From a checkpoint of a small autoregressive pixel model: 15800 steps.
Rows from block 2 of a small autoregressive pixel model, named by matrix and row number. Rows with one number belong to one neuron. Each number is 500 + 25 x the weight over its row's rms, rounded and kept within 0 to 999. All counts start at 0. Numbers have three digits each. After the name is the row's rms in percent of the matrix's.
After each neuron's rows are labels from the 100 images, of 14976, where the neuron reaches its largest size: "responds to" is what is common among them. Only what is clearly more common there than usual is listed. The data: telescope images of galaxies (Galaxy Zoo DECaLS). In brackets: how many of the 100, against the usual share in percent.
# gate: MLP gate (model.blocks.2.mlp.gate.weight, 1024x256), inputs 0-127
# fc1: MLP up (model.blocks.2.mlp.fc1.weight, 1024x256), inputs 0-127
# fc2: MLP down (model.blocks.2.mlp.fc2.weight, 256x1024, transposed), outputs 0-127

gate.405 016:557468482501512479501497488499500521463501528488493519508534513508489446499527489477526580497486492515526492462554456486509498514518488495480500477520474485487517480513496508541473490491487490518552507543478522520467497501491498486503449538512485523483548530500489493528482526472484517526503484472519499486537532481489478462492545474427505500548514548520542513489463504489484486480506
fc1.405 014:504500497521491477473487524497475513500498498497496517517516505508503483477567538486501495449484477531491510514520469508501480510444479531464481495498465524482520498520492484541483483500475485534514530480451562499501481535493513518511460518525508505530497486473488446492568504478483514519501494519503511490543540500464518488530491493475468509513487513521505535486506514474534490502508
fc2.405 013:466529517464510505488520515492481493500523481474484491507487488494504512468482516496475449454519501515458539519449541483490493494462511512487502497486526454525491494474499466463504503535480533456500510490521500484533507476519496517545533475518525450561467527496495506487525534495540517432520479495492499512493501497514526540479483493520490517505518472505508465532507451507479508493502
responds to: spiral arms: yes (41 vs 18.8)

gate.426 128:481493485474453505499519491493466485514560516499499477476523487509501504498515505453506469507500529435499487473464525468492498487511535504502482491552559480464537538464504512514524482522535505459499520498511497530544473485489447491492525489514469507529492529502544515503507551552522483497498491525488523545508489552517460477514465476485512502499511472491490519448502527466524479494480
fc1.426 130:455468501444524491459459456489484527487524497510474474553536527488543517555487494472456494493501505540493513509504500495519534506491504511528475491524526501529500501483529477496530481520515491446457498445495522498543469500527472536493529499503523510532487473467520489498529496568502483500521501500480523504531471531490508503507476498504509478482523501447517529514478512451525489479522
fc2.426 124:497504444509511514487494511493488509505448520492493497498531504443531501501493500501509527514482485515472487445493505492519510488497515483514483524514484512554481460509553493531487530484464493501505519458497495507518483508486500519558484528537547501505464520549475489520507534498498505485551466443493465496503508471506522498462515494487490472542488481468500511520469458518488496510525
responds to: shape: featured or disk (60 vs 30.4); edge-on disk: yes (42 vs 5.2); roundness: cigar-shaped (34 vs 8.1)

gate.158 088:516507510471481473490468482537491520497501447494515517535491467538510490478550464515481460510519465480511510492486475485505526505530493529492525520469485461501501508490567525508485465472543476510472447490529506479529526493483507446470517485483466464526500491503485503526537517490504518483501510488480528457514482518498555489528531502479525538520490448485455505494493454531492473469498
fc1.158 087:494440517509499486521525476480513504484568527540518496497503504506517493508450513440503490485544519504440449435518516484493448537497562472504487495482544528497505471476459463475479501558508508489535508488478512482523473512477493544483449544499529534478526484455513523475480525491535494482486502537513491485490520505489465487488485534506483451467528497499539521487473535498511530526518
fc2.158 087:504495491474482483488511530480509502536533484506524447519498486495485489539493489472459476510536541502521514468494566493489488474531538479441494496490526493541499515461502448506463499524510459484513495449520525473485443496459535534498535564477498513502496539476481516512411538505526513518504525540548505506526495471481471520488501533524501509493542479510535475491487529508490486518538
responds to: edge-on disk: no (50 vs 24.7)

gate.756 139:502526465506491485515479501439472525497493495508489510485479503519483502499527478457509544538470467498527478498460449476508504492505519535518491512523534457517512509521494444521477548511503505449518528503503484506472439543492474524521499535456511523473476535504509487507496512474502497494517489528520515539482480475504529473463556519483482479506487528537492501497478504532486507525495
fc1.756 148:512515542508522495458473480586526478449484498441487476507489510495494511464519530493505488490496529491473490463540540540459504522499492515490501536475477489473473499486440522523517499449473493491505476513510507525539491465579503509493500494523451488507473513507518486479502502485502483475513471517495483509486515493470511539484429512516463492465552468514475510517519539473476511508519
fc2.756 158:476478470476513500530490467492487471466506550447479523470462529442442487505484486482552449467505524504487497475515489513523524501460514535519492529465500485503501514444508478473463466511426504514544525479550554489516470491526493522496486509479465505501505552510482471508519464509509526506522472515476511502492522483500521521499487509463486456505583511488522486507489520508501482508467
responds to: edge-on disk: yes (27 vs 5.2)

gate.707 099:492494466476540497524466501463514510529521512462513494472494515502471480491470503484496525494431439494472524442508531524466463537489521534509532514516469499492480523498483499461480479504498542461521508517548509543458523539482535525504493494506490531497483518516494498488451492502462527517485467485465551487491484535497555511534487451520487509468498506533502505457537476485506518503528
fc1.707 115:531496508512481482514502489546488528502499509537526481495484497485509524509493531455472465535503562515507522515532478487526574518522467479496522485505499514489477471468537500555477493469480512512541511465489531507535506472532503480525503542498458490533468516455498494505540509485538540500501504534539523514482561507517479512458514511512524519498500501482474474554472462480501473469449
fc2.707 100:477466484512508526512481474489488530464475503504466469507517541478476500531508507482485498519507537483508513551533499537502512529530564498511523489526515537508513511487497512513562555505545526517471508532462495481523484522507458445532456534522479539499489492509536534492504479502492519488553508503542433528488497465530499482467451527505487494459517529538537528475509473500442480496464
responds to: roundness: round (49 vs 20.3)

gate.516 121:489501463529486475524496498462506527542461534470469451480509515490472484422478517504550499491482487509469490485475517518524492527475500479494520500486449492496531499507520527503507514489527519504481478503527499512484506483495476554455472497517461478495505469522474519472539507492487474462478481518505509517493489506481539509529520496484490519493527513477492470486533520487486517514524
fc1.516 107:487538499567482543526517518510461529525528478484473466437468525475506511472459514464515507478481506500478504491505504502511482502468492501488553498533459485530514512497522503462508436479482520505485524499523514508526513522463487509484548483497490468529467544500550507512482469507437538473477451485456496482525512491496479507482485501518509514527462510484522511488485469518508492472544
fc2.516 114:523492465548513524522500459478552446492493459518488511499470504529497517492508517497501510509485461483491485517512472507464493503527487521468488478493538497492460463528532525508496497542538530486490531546494469476526512473437500495521538509491504473537484508475523468527463519484490493547469471449500501483554520455505519507470514550507515533487498473490551526508526499515507501492523
responds to: shape: featured or disk (62 vs 30.4); edge-on disk: no (61 vs 24.7); spiral arms: yes (49 vs 18.8)

gate.484 094:486480483483505493525488539522468507505501475478467512502495462544511483512515539490517482495548507509476482471513518489487531534503495483500477487493518490508461537502482505554513510465462483474483480486445512497497491452497497503505471488513475505514541555509490519514557510483479522509471509507464470531483485504546481455513529552511493478479466423466498512514537501526504527489444
fc1.484 093:469523531509511490508514571520542520461500458534516527524496484512482473457490514494500506446515504499495511498489528511486474529526520496499516495521466470502487471464478497496563506474484474469494505527507529520510491474468469503524499513507484495474477523499526504524491498520534489522514482486429494467478517460511482476510480560487494452524503494480483473483527508514467546505488
fc2.484 100:516514525510468523504474488516514502446548490497507489489521488477503502504562507509509529533538460507516537439465509526533500462489481481487490492484449510477525538502498499493474490457520491523519537535493495487516520503504530503535513506471498465501506534505546550496495529499504564487489486506538474519500473536483502524495526535469472483512477502465497473489449485495489473516489
responds to: spiral arms: yes (39 vs 18.8)

gate.431 032:486464533521476482526500488484510502508567511438471520537501494529480472511482503482484500502512493492502447511490515511494502527517468488502513526489529509563451467479506494495484505458482461458492509455496496511500495463502504459503501485547484456485528509472458514512521463463495493541495436511472486510513506518505502479498492502553487492463511505514501493513514517527556474480482
fc1.431 032:471461537507471460535509512494497487469546486483479529540525473567451495492483514464490511490477501463508483486497534490507508528508472495494486520500491487552451454482493518494499500479503474464478498475498497485505496472482467503506515478541469452492515518477492539546540479486501469546485464524462471486514517500516525477508484502499479489467500526522536500497497522533530500500498
fc2.431 036:526504514476490537477472464500500515487485469534489494474515492474503507484533508493525479476499481514509529471488517505531546455445458505498511479494491468432485495503514502543460502510506533574469514502527489505483499486510516525487506521488533534478467503471499453525508486506557527505491496508508486520498503502510528543509491522471545464523488486481488524516504500497481525489526
responds to: shape: featured or disk (60 vs 30.4); edge-on disk: no (54 vs 24.7); spiral arms: yes (41 vs 18.8)

gate.76 113:526449500486509544498505485472525501519550514491482529516459503485525507508486499488423454490494471458479465499504546519490479474484459479519505446490489513500494430461509528498482544517543517519497499483489432516493470514520459546513475485470510500522437489461467511523515499508493508487500497534497495470483512468499474509524473500487527530500481470511522498508490503501514514494512
fc1.76 108:517505499509518477526460442517466483494484482561534501523526518450487519499473502490474487539501535512500521504500506481477531482466517490513523534463531461493503533527488468483511478535480501499534510524499528493471549467480512526441517491508513496511542481516511512482513508543540506466503538546483492482478457510500514492497535524491499470529525517488508492514479486539520493522460
fc2.76 110:527484499561478508469454482492483494535486475524476498544461513505468535516510488463505531466519463506517504488476475470526472531501531513496522487529482507495500533490477509529493503486508518543530529446476537489482497540514491496511507534525521541437480470535519525501474520485477477563531509494524436475505504527501511454534484502519474496533500474503459486510527489529479460481529
responds to: edge-on disk: no (51 vs 24.7)

gate.480 116:495497474483476561514496531464507499525499476498525478527439503476554478492527504480449451512521500484496444494454501517495487505517491507536478467479486463561491485509518524499497501495530468512494530487502472500520562501468517507499496500527501508447519448490487517493455528543511533501524491486510482526484491480427515465496466519500533503507472474510510535496496515526522554495533
fc1.480 113:510464500503512549506550464514486489525479503430543466509485473490524483498500509521449508478522498496467470462504492485506530487482473487510483516532470504485552457503548513475490501461550501498468529505497444514526539499488507531529468497463505491520439491503490484542503490478432498533529494468513500481468489501488498509525507490480501501475521490509534503515523504451537517450512
fc2.480 120:480494470509556465526546503508528518497483537468460557473521557490507459549499512523533483496522503507461496453526509526537485536479535466488528451458536497478491530476531515537519474473477474483499516499499480500512529489540536526556502500486462458534512474502525478583523487474508502508462495503502499491559490489531490472491504488489482502487519502496501489503491524534499501515500
responds to: spiral arms: yes (44 vs 18.8)

gate.436 090:484504506506552490528494519496479490503509509463528502502465486431491489534548526514503526492516510493486428519512500530456502533515521528510542468508523517488481554523533487505506500498516500523534463532547506499530518523508502500514497528522449478538490512498479503421492490514521510493493563479492508520560495516470472495477509492476510527489457481461513507555516498465521509471491
fc1.436 086:527498532537476497511499516528519494486529473508497482512524544526526509447483484449450493510526449513528537527518497474543468455534476510506434489494478492472512467503485488461503536480471494451483480486495516513478481466516469462482505483493520514465502517507512508535506523499501468504533487497497505493456520482525513466518514514504476482492521491524493527456476490514455479525539
fc2.436 104:487501515483510495531511519507465530462519526466518546536450513520508505501524532475493534513498483518475448499501488529482471540504531488475499527538490520474515521522520493475505530472530474542548487542522504476487530491508493478502513498482494466504491513520507505459572456515491478466528521487478502473517498540496537503486517479465482528470483513504493505528514527475508472519498
responds to: roundness: cigar-shaped (28 vs 8.1)

gate.231 087:485523509550500512470474514488494485528504520482547493505510515464530536478517492485476534481455542498494480512488516519469526517519516527477513452498466530461432500496500512476543511502487527514511515526523474473492515588485512528451495495485508502462519485497506503470510507492527495475499516523487493454499562497501501493477475518476515496474520469543547474483527474513520577524542
fc1.231 087:540458501492485524502524497551506533515486526513494517498495484502501473518502538513509477533495492484483518492482479469503521492488473451517476531497528494475558490516547480530473508516506475492485516493506508488520482433480477484507528512494511496520551501508487495487465440521486553529522495469484501504495463479479514552528496454510506534494492545492459498479516525475452495460448
fc2.231 089:524534424526478536521456549513513470507491503507552506500527464530518489512484504492513472513461451485510507452477500502511502532506500529514459498489516516466491543478536514480548514510499478531468472486503448454471493549482552503478480503493505566518496510502453528506527476494492497539482498503442502446514536518476510482509501468497493455504538491543504532561540496482503488513519
responds to: roundness: round (46 vs 20.3)

gate.683 073:492546486506501509534450509498495475516506474495493472495477484477503488521465494473461518523509514521542516490477514517479511502526460482517517480514497469539488508495516491498509520527512467494466533524490510500486490498476492486496466519465527534484579528494527530549491498522460489517509515509508503511520510545498493525501467460516503524549473537472517454520499538560483518432551
fc1.683 077:496503471461514534483530480475532542497487510532487510484500511497480495461535527514527489523467490490500494502532515520506570481475513530522490547505498524469490517485474515482493484452471506547507484536500512498490508475563508467489512474527475502489474499473462495487517517477533477467489489507499522490527517456500531511500512520510471496490543465494515537509474489515448455577480
fc2.683 076:467498492492457503549524487501527538522512504550529517524487449498512482485501501517530543502497502447531495526486510472514460470490524555499490507492494486500509448469501476474532527498512489516488457514517536463511513499496474477474469506493461531490516522521487475455519476500469471487537483470499526518467525477493510538510464475481520505494499518560489552438515481452470467531523
responds to: spiral arms: yes (40 vs 18.8)

gate.119 122:513565514469514505510549520519526497469505516486537461522502492519509504499558506535483490500541515516535501525516521483446526493531530502445517523535508479501506473486491524481511547484489549515531522523458500476501513531488482546462468477493515499532522498456481557457482476527448478472510528470511512484514496445510467495521547499538497479522499507488458502538466501515496531490503
fc1.119 132:499494502504519487576532539486484450466501498518503514490493505551513509503473458498494542447539465498499496527536496500499483510526513486522492494511501519484487480467471448491528479537483482508485493486489508526520505498461524491554551473522484526512478516519481500485543459527544473490445520510448511464504505508526523501482526482514475510478484508549448519500460484479500466469557
fc2.119 135:484533523497475535521525488472459457481522498455513481495469495540513475476512481553451504458529481491529507530525502502518491521475552513504504526492517524512496496503500505479503468545436520496484486509468465527506499547506494499481473472493450549516544462480543502463493466494524479489469517524473483523526515490485520519472558489542511476493490504506464477563469488517521472479487
responds to: edge-on disk: no (54 vs 24.7); spiral arms: yes (49 vs 18.8)

gate.172 067:551505500502449474488476529506472502527482491511487484506513486489466532501482520517481481531492562479504493511524493546492482528511497487471445471469539475533495500499493484521524493463448517483500495507473530519515527495498465451503504501523483471513525465456487487511477514494512520487492498487519490499451488496490504476496473528504511525508519481482495484468533503511481513475505
fc1.172 067:457532504481507504519553464448515499454488473461495522418503472483496455468535491458493548513529515514501503485489505531530471500465522502551529530533474527477510511551542531531481511530518493508491523521503457498505481522495525515517492479486467511489497512527506495496511486517510470521531490520476530500524500459518488511481515513488443483510520498514496519489497464494496482474495
fc2.172 064:490460484502474467445500524481513462435478479459503509452557503489503489489497526494505537559521493498545522533464487539544477524535513476550477500512459518461528567518513543495532538486524504533495527496494506490533492530500488493480475485515492540465525450471477477537522539520525503525506504493512525504516486466525490519433503521505469484495508518527440466490497482476475497481535
responds to: roundness: cigar-shaped (38 vs 8.1); edge-on disk: yes (35 vs 5.2)

gate.687 103:526505447503487496510490514550501457502482478521525459493506528534509499464460482505548477485496524499503512490465497534541478516510533514483529551495487439468486474519506502494484508542499476482501488525481482464490510498508500457500543475495514489505500558542458467546436513516486499449520462476447448517501475462502488464499442480462511486512522516533510521493508512530507511502538
fc1.687 121:463506535497451490532509491463481565482552527518507516504537501479497475542534557506488506552532499524499484507523497491479564508539494496477519465504503499526541504491506506510492465466480498505484541485514479541530513496509549518539513531482475514494497467524531536465523523507473517518518518522471530479518504557491510484489499557519532495526514455488491493541506479500483492488476
fc2.687 111:450527471516552492541467493498531523486503518596466475475461486489504524498469556521542520523480515518492496517498514518511530508528507484529536534511521507515572526499515532521541518492495506468487505504495497495489512491483497481494511498484485542529494481519506506446497476506488486498540499462473541529492483510465519463496497537503491522519464484488513482541504539470507468480485
responds to: roundness: round (48 vs 20.3)

gate.264 043:503489461488470516482472479520520508472574462499487469506496501546499519537499486515507542481507540505502487478504515481469478461457481485489483507530471496488510494507532481515495514547486489519494483529519481487556490494524499553498488551508444535511491474491502478522498487478498477491509505526484486511441544520499503517487493505483481486512476485514559497509508497490548475535476
fc1.264 047:486506527492519510478516494477501515492469513509528478501501489469470520493517504485532496488530432521495493481459506525472491515552500463504500510480519509479493496496472467442519472480554488493512540473492561505446525521502504485492498477535492497532506507536428501515548473513523498489477463490531480469528473469498525502519518461489535502447513490520485469524448514545496496500547
fc2.264 046:524522532470509475508496511513477495486483465566489504511524476454467514471497503494539520531495465500509490513467494496474470487459494515501512476460525520471486465467481497456485516500509518505526523496528471472533496495497519537496524487499508478498467496497448478493497512485519516536492473516494503529510495475521511500498523526494482587482512495497517539490526505529511497511532
responds to: roundness: cigar-shaped (38 vs 8.1); edge-on disk: yes (31 vs 5.2)

gate.608 039:512510506514508486518493462510503501485474471467546521482507511489532526470521489542461503495450509460528519542488483488496560464507530471506500487521512483464480500475515529531498492494456480448513518538521512507479475596443500496490479553430505451480502477513461498541514497491447508454494475539495518484497503496527472478481554502527473529527488489538491489511496518521509489474492
fc1.608 050:520511520454466492494494520547492487476495492438547489501524482498537499441522486525455485490421512487525498558479498491474519488515515476508517496507533454506491502521521520526483468501477477481475496485530475512485511577471499514491486548455507468483483478532493489509511524519453492486485498484489483430534509509484505476490504503500459488508511471515480490507513531542489497496492
fc2.608 045:451486489505499505516475482504500520502483495510479503523450533482474483451520500516512509527528484493459511468489516505554491470484470509518512524492448554471485502452480513520478496509512499491500536554478551528487513445557493458510534456524494463502503481518489461519528495535512506488531518493490481508508497496512500550492483463450482508455453491512492509452464472511513509527487
responds to: roundness: round (56 vs 20.3)

gate.360 140:450492495441515540462503527509483493505482480512539481534530498461522500532477482477513490501501494439483456489460511501448497549521509486470505489491525487489523459523496482515529531507563517500490464498533516514468515457515512506500458495487527467520492520511548486483457506507514509515454471481501499490530496538509490520492486486475482510528489497510528522488486492527474481460500
fc1.360 159:520493469536547489480521500495545522479509561449504527458484501514460539492513464453446489503497510526521550512508497535573493480479521485545499505483516487490475502495530543481504469528487519516551479521490472487543453475539478458561490507513507485469465496523445466532524479461534501465500471493502509481518500472491484506463508483517503516489509515502564498518496493489474518475537
fc2.360 141:524503524511516493513498492502434463523544470496522472486464448480519483488534496537487464471477517557475484506500500462483517457503516481513472486541508474514551463491484516493436508523504501500500518530496534510511533525508481495511486466508466528502524510496522499520549452540508489454488482490505460484458501531467490511505468491454512538509499506520493502475528545529512445529496
responds to: roundness: cigar-shaped (27 vs 8.1)

gate.392 112:537495468456496519507484505484475495478537510498529505511520502447513547482526529527514485493481555525512487498507470495490502502548476537480499480457535447510520453500515506523518538490467498464471487487470533514492478503511522533508500532526485502512497440542514539486521478490493463506496531473498488526455486498490460468539483494528476540459498461519474510480483497488445454519485
fc1.392 117:508535511515519501484498496462519533541480540475477506450486531541488453511510505498489498478493524548490525487482469494540532498512510458499494543514491518509496509493441489490479541485540506522566496500532487444518558535461501533503448508517523535512518495501496509486460515565514507491510500495499502523552467458511523534540500471506526488510520497514514528514495514501489520500529
fc2.392 119:471541524503508474473451451444502499512438525509480483495495495497489478521551488498500493495510530546468499501485478491512514514495482473506491497504484540462507501518556445540503479492553490492488484550522482510541503529499501500507489457488524477477486501477511484516554537548496526438523516506481531570544479462510446524492531495505467489511536471488543517521488490456496518504522
responds to: edge-on disk: yes (28 vs 5.2); roundness: cigar-shaped (26 vs 8.1)

gate.196 014:527462492478470486484477499487475502472519538501490468459516498482500483513518499543487480479524476513511470511496504511513516525459485496480518496484491538583502518491510496528487526471489477448493506519515510483537495537505520475512546491522490470502525522520470475504549468460483482506461476500514497492547492488470507491511548490501496520519505481470468494496476512516501448495509
fc1.196 006:518529511472518552515523509512497503481499476509481485542520472499496498519510507532490491488491519496473453508537466533507494511518484500513509476463472458492498512467455476513520516512471497513478506457470464535524436506514491484531496490535514498498503491523493513470479500492481494503482457502533495496489463542477477493486502470517461428534481515493500529462472541497517541489474
fc2.196 009:503492487460498499527495495497489503479521511471500449484529516491493466526540506537488465500534506492510481515478530511533542501491518489475551510487491534570472523499526482542454495490486475468488526526529517465511468515493493473531549489525499462480552533509472478505483469465476519514477514478476487484552466531446479478498491491512482480523491503511469511504456522547526493491500
responds to: edge-on disk: no (63 vs 24.7); shape: featured or disk (63 vs 30.4); spiral arms: yes (47 vs 18.8)

gate.33 020:496489478493521484528450490544502456534529458538510505464515479497472513477453519514480476528505524512511499511469475549516455515508499455508514528477488501530527532509479510511526511474483499502489484511507481513540510424499533499505544477503536446489431468485519505502498462482473545513511517512473506526494496514496486531509512545529503483520498553500486443544529485491507512430475
fc1.33 023:520514483451530459477494503524514474514487492505536499511493474479463493493483513511488472536512524475465531474491505550488475513527472456498505509480488502546509507513506497533501526455504492478509481490535508478530521462505505487470491474516538449495462463484482508520518437498525513525496494448497495558511503482480485539509500528523510549519513557490459495510523518498518511408493
fc2.33 023:490471525482515487476461492509530474505516458455494524507549508497470503506520488533466492509494536489512523474442501508512475455498480476507493507481493505501477494486493487545462478484502561467521540483506505527512495450518489486503518449480513467501498516464519467549513519502504526498486515486497483525505519464528505519522519552511541565520502504519482526501494487474475486480472
responds to: bar: no (30 vs 12.9)

gate.395 168:503482506475515483492461524531549513501505553525498536472484531486490519483505491492499513495480501499467515509464495502545459515484497512522499509529468515485500509487529533463472515528545511455486482478514535472522491470506462497494501508490489470488490468488496508491511476460528529466476501536450501515453558486510532525486535544503469456488552547512533517535522520462523479518505
fc1.395 148:490476500506520476438510530485511493449486503449489496478530513520518539510487482445505546485445527533503492502464543537507501500500470520481484503511482552467479545514520505482495514475542471482481492516504503546468500441555537477495552474499473524511487506517459489559455493478485485534449506487472501494476530502545506467455489521456485473478492509473522544530463501490554457524502
fc2.395 162:475499505513517478480544490475486504519485537490482517468489523462489447537478485542523464470470487469475512510496491513511459498494521532520507488489506476520531448518488550527513471526489530486485519501474492523512499543502477495535486529532496457491489506456536501414511501495541562489482476503462495455496514480445500532525473508505485531507457527509529465518491484500538505482501
responds to: edge-on disk: no (50 vs 24.7)

gate.283 076:481470486506514508501496527483481498474523463522477501528476480491489471462512512476480523529518443538516496502482543501504499503472471448482548522544499528482490474515496471517508476481492521476507491480512525494508537540474539502457503467516482508473526506535519538527529486482461536486494460532527540542539466526472497503529507509511537484552505537486481516510517515497514503501489
fc1.283 085:524510496484492502479511523497494525445448500528473499484490472476439470488453446491491465534490510499497507467495482529552454509477504513516532517498523474524521537499470527481511519525486468514499483548500488475506493555519474541464526516465492499565496521502524513501538503469485509511490501517517483479508489517514520507533461483518520541430507519488527497539483473451487529487483
fc2.283 080:536505519484491503498529532518527523505505467493472492511490531474505475514504488483489503565511516531512465540471513508499478503484506520472500508535535506515465471509541483513507513533516468518503457507531505480495510461475518516514490512511474496516524551485455525495507455530482538442489438527499522512500518492439540505490487522499544468506493554495521463519519519467492496524502
responds to: bar: no (31 vs 12.9)

gate.482 107:490486479501443461490546519504481464521481513494520546546451476512523504472544499453556523513548508464540515510512507507490514526487502504514527508507525514531495533490461485477480496491502496486520516480496528446509469554473508520448478507514509482502486500519515488491450506494507507504513491494556484561533486493537513467513508477480461433450484506512528518486473481503501487483503
fc1.482 097:480495476526435473490550512479503488515507499491502527523482487504504492496550484475548522506516501481512523513515498503508505511488514492528532527489542485537501531500494470485513502475490489481510505467487504443527477532483504543451514493508490498472478525505499470482467505488492522521527503522541490534514511505520490469501509507450494447466472526501535502485475494496488459491471
fc2.482 109:471513502506522487500461500504485511498503505492504483503457510521471469498466482553513543469476492561486527520504494485515485465468503499525501495527496490528506564502524528481511562491522527501487474519445505458479530480529486518487473511551483498444504426506491464492549493485470521508498492466501535490491501516469467518468494484510504478505523522499521528463533484453475494534481
responds to: roundness: cigar-shaped (30 vs 8.1)

gate.638 101:500498499502495516471516503522551512475484494478460506503460480515495514477501468453455479487495519513533496517506483528524498443496551530509516490506483539476540482486483523462494510519513482467501500468504492519448504518491441470488522490498506468470469496502490474522558489495487543538473511547513474541522499528513497508520486501537501526546498492528537515499486494475508531500500
fc1.638 107:479504507503500507503491509547521554488452523453464504479460508561522529461511482480484532493482511478537516514519487492498520446454522526518479530471519530480573476482505517500482504498524472461535474468488494528455508502470494535496513485479494460476456477507466484488549476502479499497477516544491496538546504494518479498503488504557450520541508505521478487505496504520527512488514
fc2.638 092:495481496539509529522497510512485545511504512470533479501473502496534521486485499504522491531466526498475508531497512474517507456492520517469470463512514459491554447476467499491427503508488534495486517487511458469507512442485505504491510514514530524474480541473511453510488505504478552494494489551499484512475494523501528501483483485503501476534483524524535511492474536496532530498476
responds to: bar: no (30 vs 12.9)

gate.286 101:520513510502464517493540552541500504519538473520495519459467500471519460462479491463506462466463478465504495500480508501502499487505482502537484504475551499501515477467497507480496542510486484490549502465452536483504510486479474508502506512509555506532523492476513522511498494531508497491477504507512493505513472531468493510541494435518493504473499514480491541523494560490482515510503
fc1.286 109:493537528518500482474474484521495557456472528519522525514487489540508529532497467529524546481510480476485475508498477463464503524465499523488474495492449539515483505464508514517511491502510504514458526558481492465507509513530513518543473460499478519519490481513480503482485508560515508533523491476509531499499496484554496486476484463454490527474493505512499480454507466491544528464503
fc2.286 100:467501489567513525433477515487496515455498495510507484511489517518509506526505482496544511482534471480469522500478464480493511491465523535479485485504444506444504522505494529512487473519461513467475564491493476528482498488479484542512492505511453513514468467503501524513472549460559499511500525472477484511493495547563497505509504513513493549542533447522515466513477507523485522495480
responds to: bar: no (33 vs 12.9)

gate.739 137:491511465512498488490520532512542516503521500474484531473486464508491488505508512489481478527496468490500529511505513467474567473493534504496495541480545497476501498493472501521462494530501519504471528534517516495493470504499478510473508531456494532470474496505510543498491473540477511517488485492486493464500483461463543484496514506547455509492467500513494473500510499500497470489488
fc1.739 141:465501472511515516531530526491496493521486487545524517512515515511505517554502501535483538463510511499529434493495551494464516493475514474518517449477504479501495454491530545495497451489477489526492490482525504488488503502493494486490508494487495498522494496501476515492466465459504477504502495522492516486514465532472459489517520528508533504491486488510498505484471526524503561518482
fc2.739 158:506498509511552518479496517467495479512498501523481492465484501491530477493468566478483479516516520529512513515500485496474517482482546509516452510526503505517488497504442464453545481511489521532488527494498478492513480480499510437516538489485467520525512443494514494429487528482455486514514502512516461465516459497487510445491468531551508529528502518485496467502504540482542464486460
responds to: spiral arms: yes (41 vs 18.8)

gate.605 068:502498532531510533540468478503517491527484464546519489486514535509533469489488478475509493512468497482520543524521495512511535485556512533530501495504568483516441511493504499506476531524492497509503504543498498514525506459475524538482474532490529500458527456498487512442497482529478520468541517492512487426475509513552508475522467516476538502462504509488464510506494488510432449487562
fc1.605 072:497549492497500519527474508503504541494503484482523522507482512528549510498511455526522512483487449481493494506457470492520519485527466524499501424496500482489469531500538544465521536495527496521451517529500493482502501491530519530512515513480501522514484500454481482467526471496497546487516515487493516444512507500518466474529494454514496496499509523494524484476471481472543498452542
fc2.605 070:475460463521505501457463537519517522473525479503488471465458531519534485514528481561513481491497499506477465537487493518517519511495492479515526464506519475489474492525481522502489508456477504509496538508472501546508475483535505505504511501476512513504471508459513545515469547493503505492489525528508499469502514543497478506521473493542463545516542446454511468504456515488528489528479
responds to: spiral arms: yes (40 vs 18.8)

gate.330 129:530491463487507510555510511519500460515526474515489507505508482518458505510485488514461518484481495540524500452472460531480517527522492505511443488522500491497470513502493491520519466454472518477499468458514492444463536492505498524486484494555521495574494526530543526503471491484502514484494505499479517479470438506522543489481466503473501534454500506470455502456488497476492501503522
fc1.330 124:468519498480516456479498538520526517449498468484522482491518486495452515538504486504518494530521501475465466474515497470476506487511507509545505530479478488522492503512491499480495493547501499523545519518530510548559478544489553527476503493512540514472526514493491555514484517469505505504510495542515531476521505440512445497497517464484487505507492506491491488516524487503518560507485
fc2.330 134:490530513453493503524519487485540486492479492481554452531505508531488520487506512476463543500518533527494512513454519508462517508495520475503449504468423493524500466459502501468505486459514515459543530496541506499514470481489517526510499517526505485483480488457510531498470507478504529504525496510490515532534485485487490512462509514513510468487487512467483489510514512473538479458486
responds to: roundness: cigar-shaped (25 vs 8.1)

gate.38 126:514500506481466474541507488498534481509498542517574517511510468496541492474507488506452505511506482498536507559486499469481482555497476537477465484466546433472508547485518527470483462521500486485507501504535474451501558497480450506526479473533489508536496510466534471483497497542459503507471464537495524512510518509494501520511488502511448473480490507494460516525494477512490519521547
fc1.38 122:490478500479514532458515547492492507494484469448481468455487492492509539505500490494522481510465498461532518511480481516499496474517509484472558513511510496515502490532450460531483543519475506555468471462527497545478517548493523475487520545513521474488517514487476534507530521473504527502505473501506519505541484475496494461504513541462466519550510516509560458526507520485493491471474
fc2.38 122:538476492512512455457517554477455480495534485481549502522502519455496500515477509494507480568451487474545522508476505511497537457533520525455504525497532505501525481510472492529462472486515524506511428504554487502530477546494487486504449504474457534515496492479513518522494487497463561521529486520515509517563519470478529464505470515493506490522508513526513496547505502507461506511533
responds to: roundness: cigar-shaped (30 vs 8.1)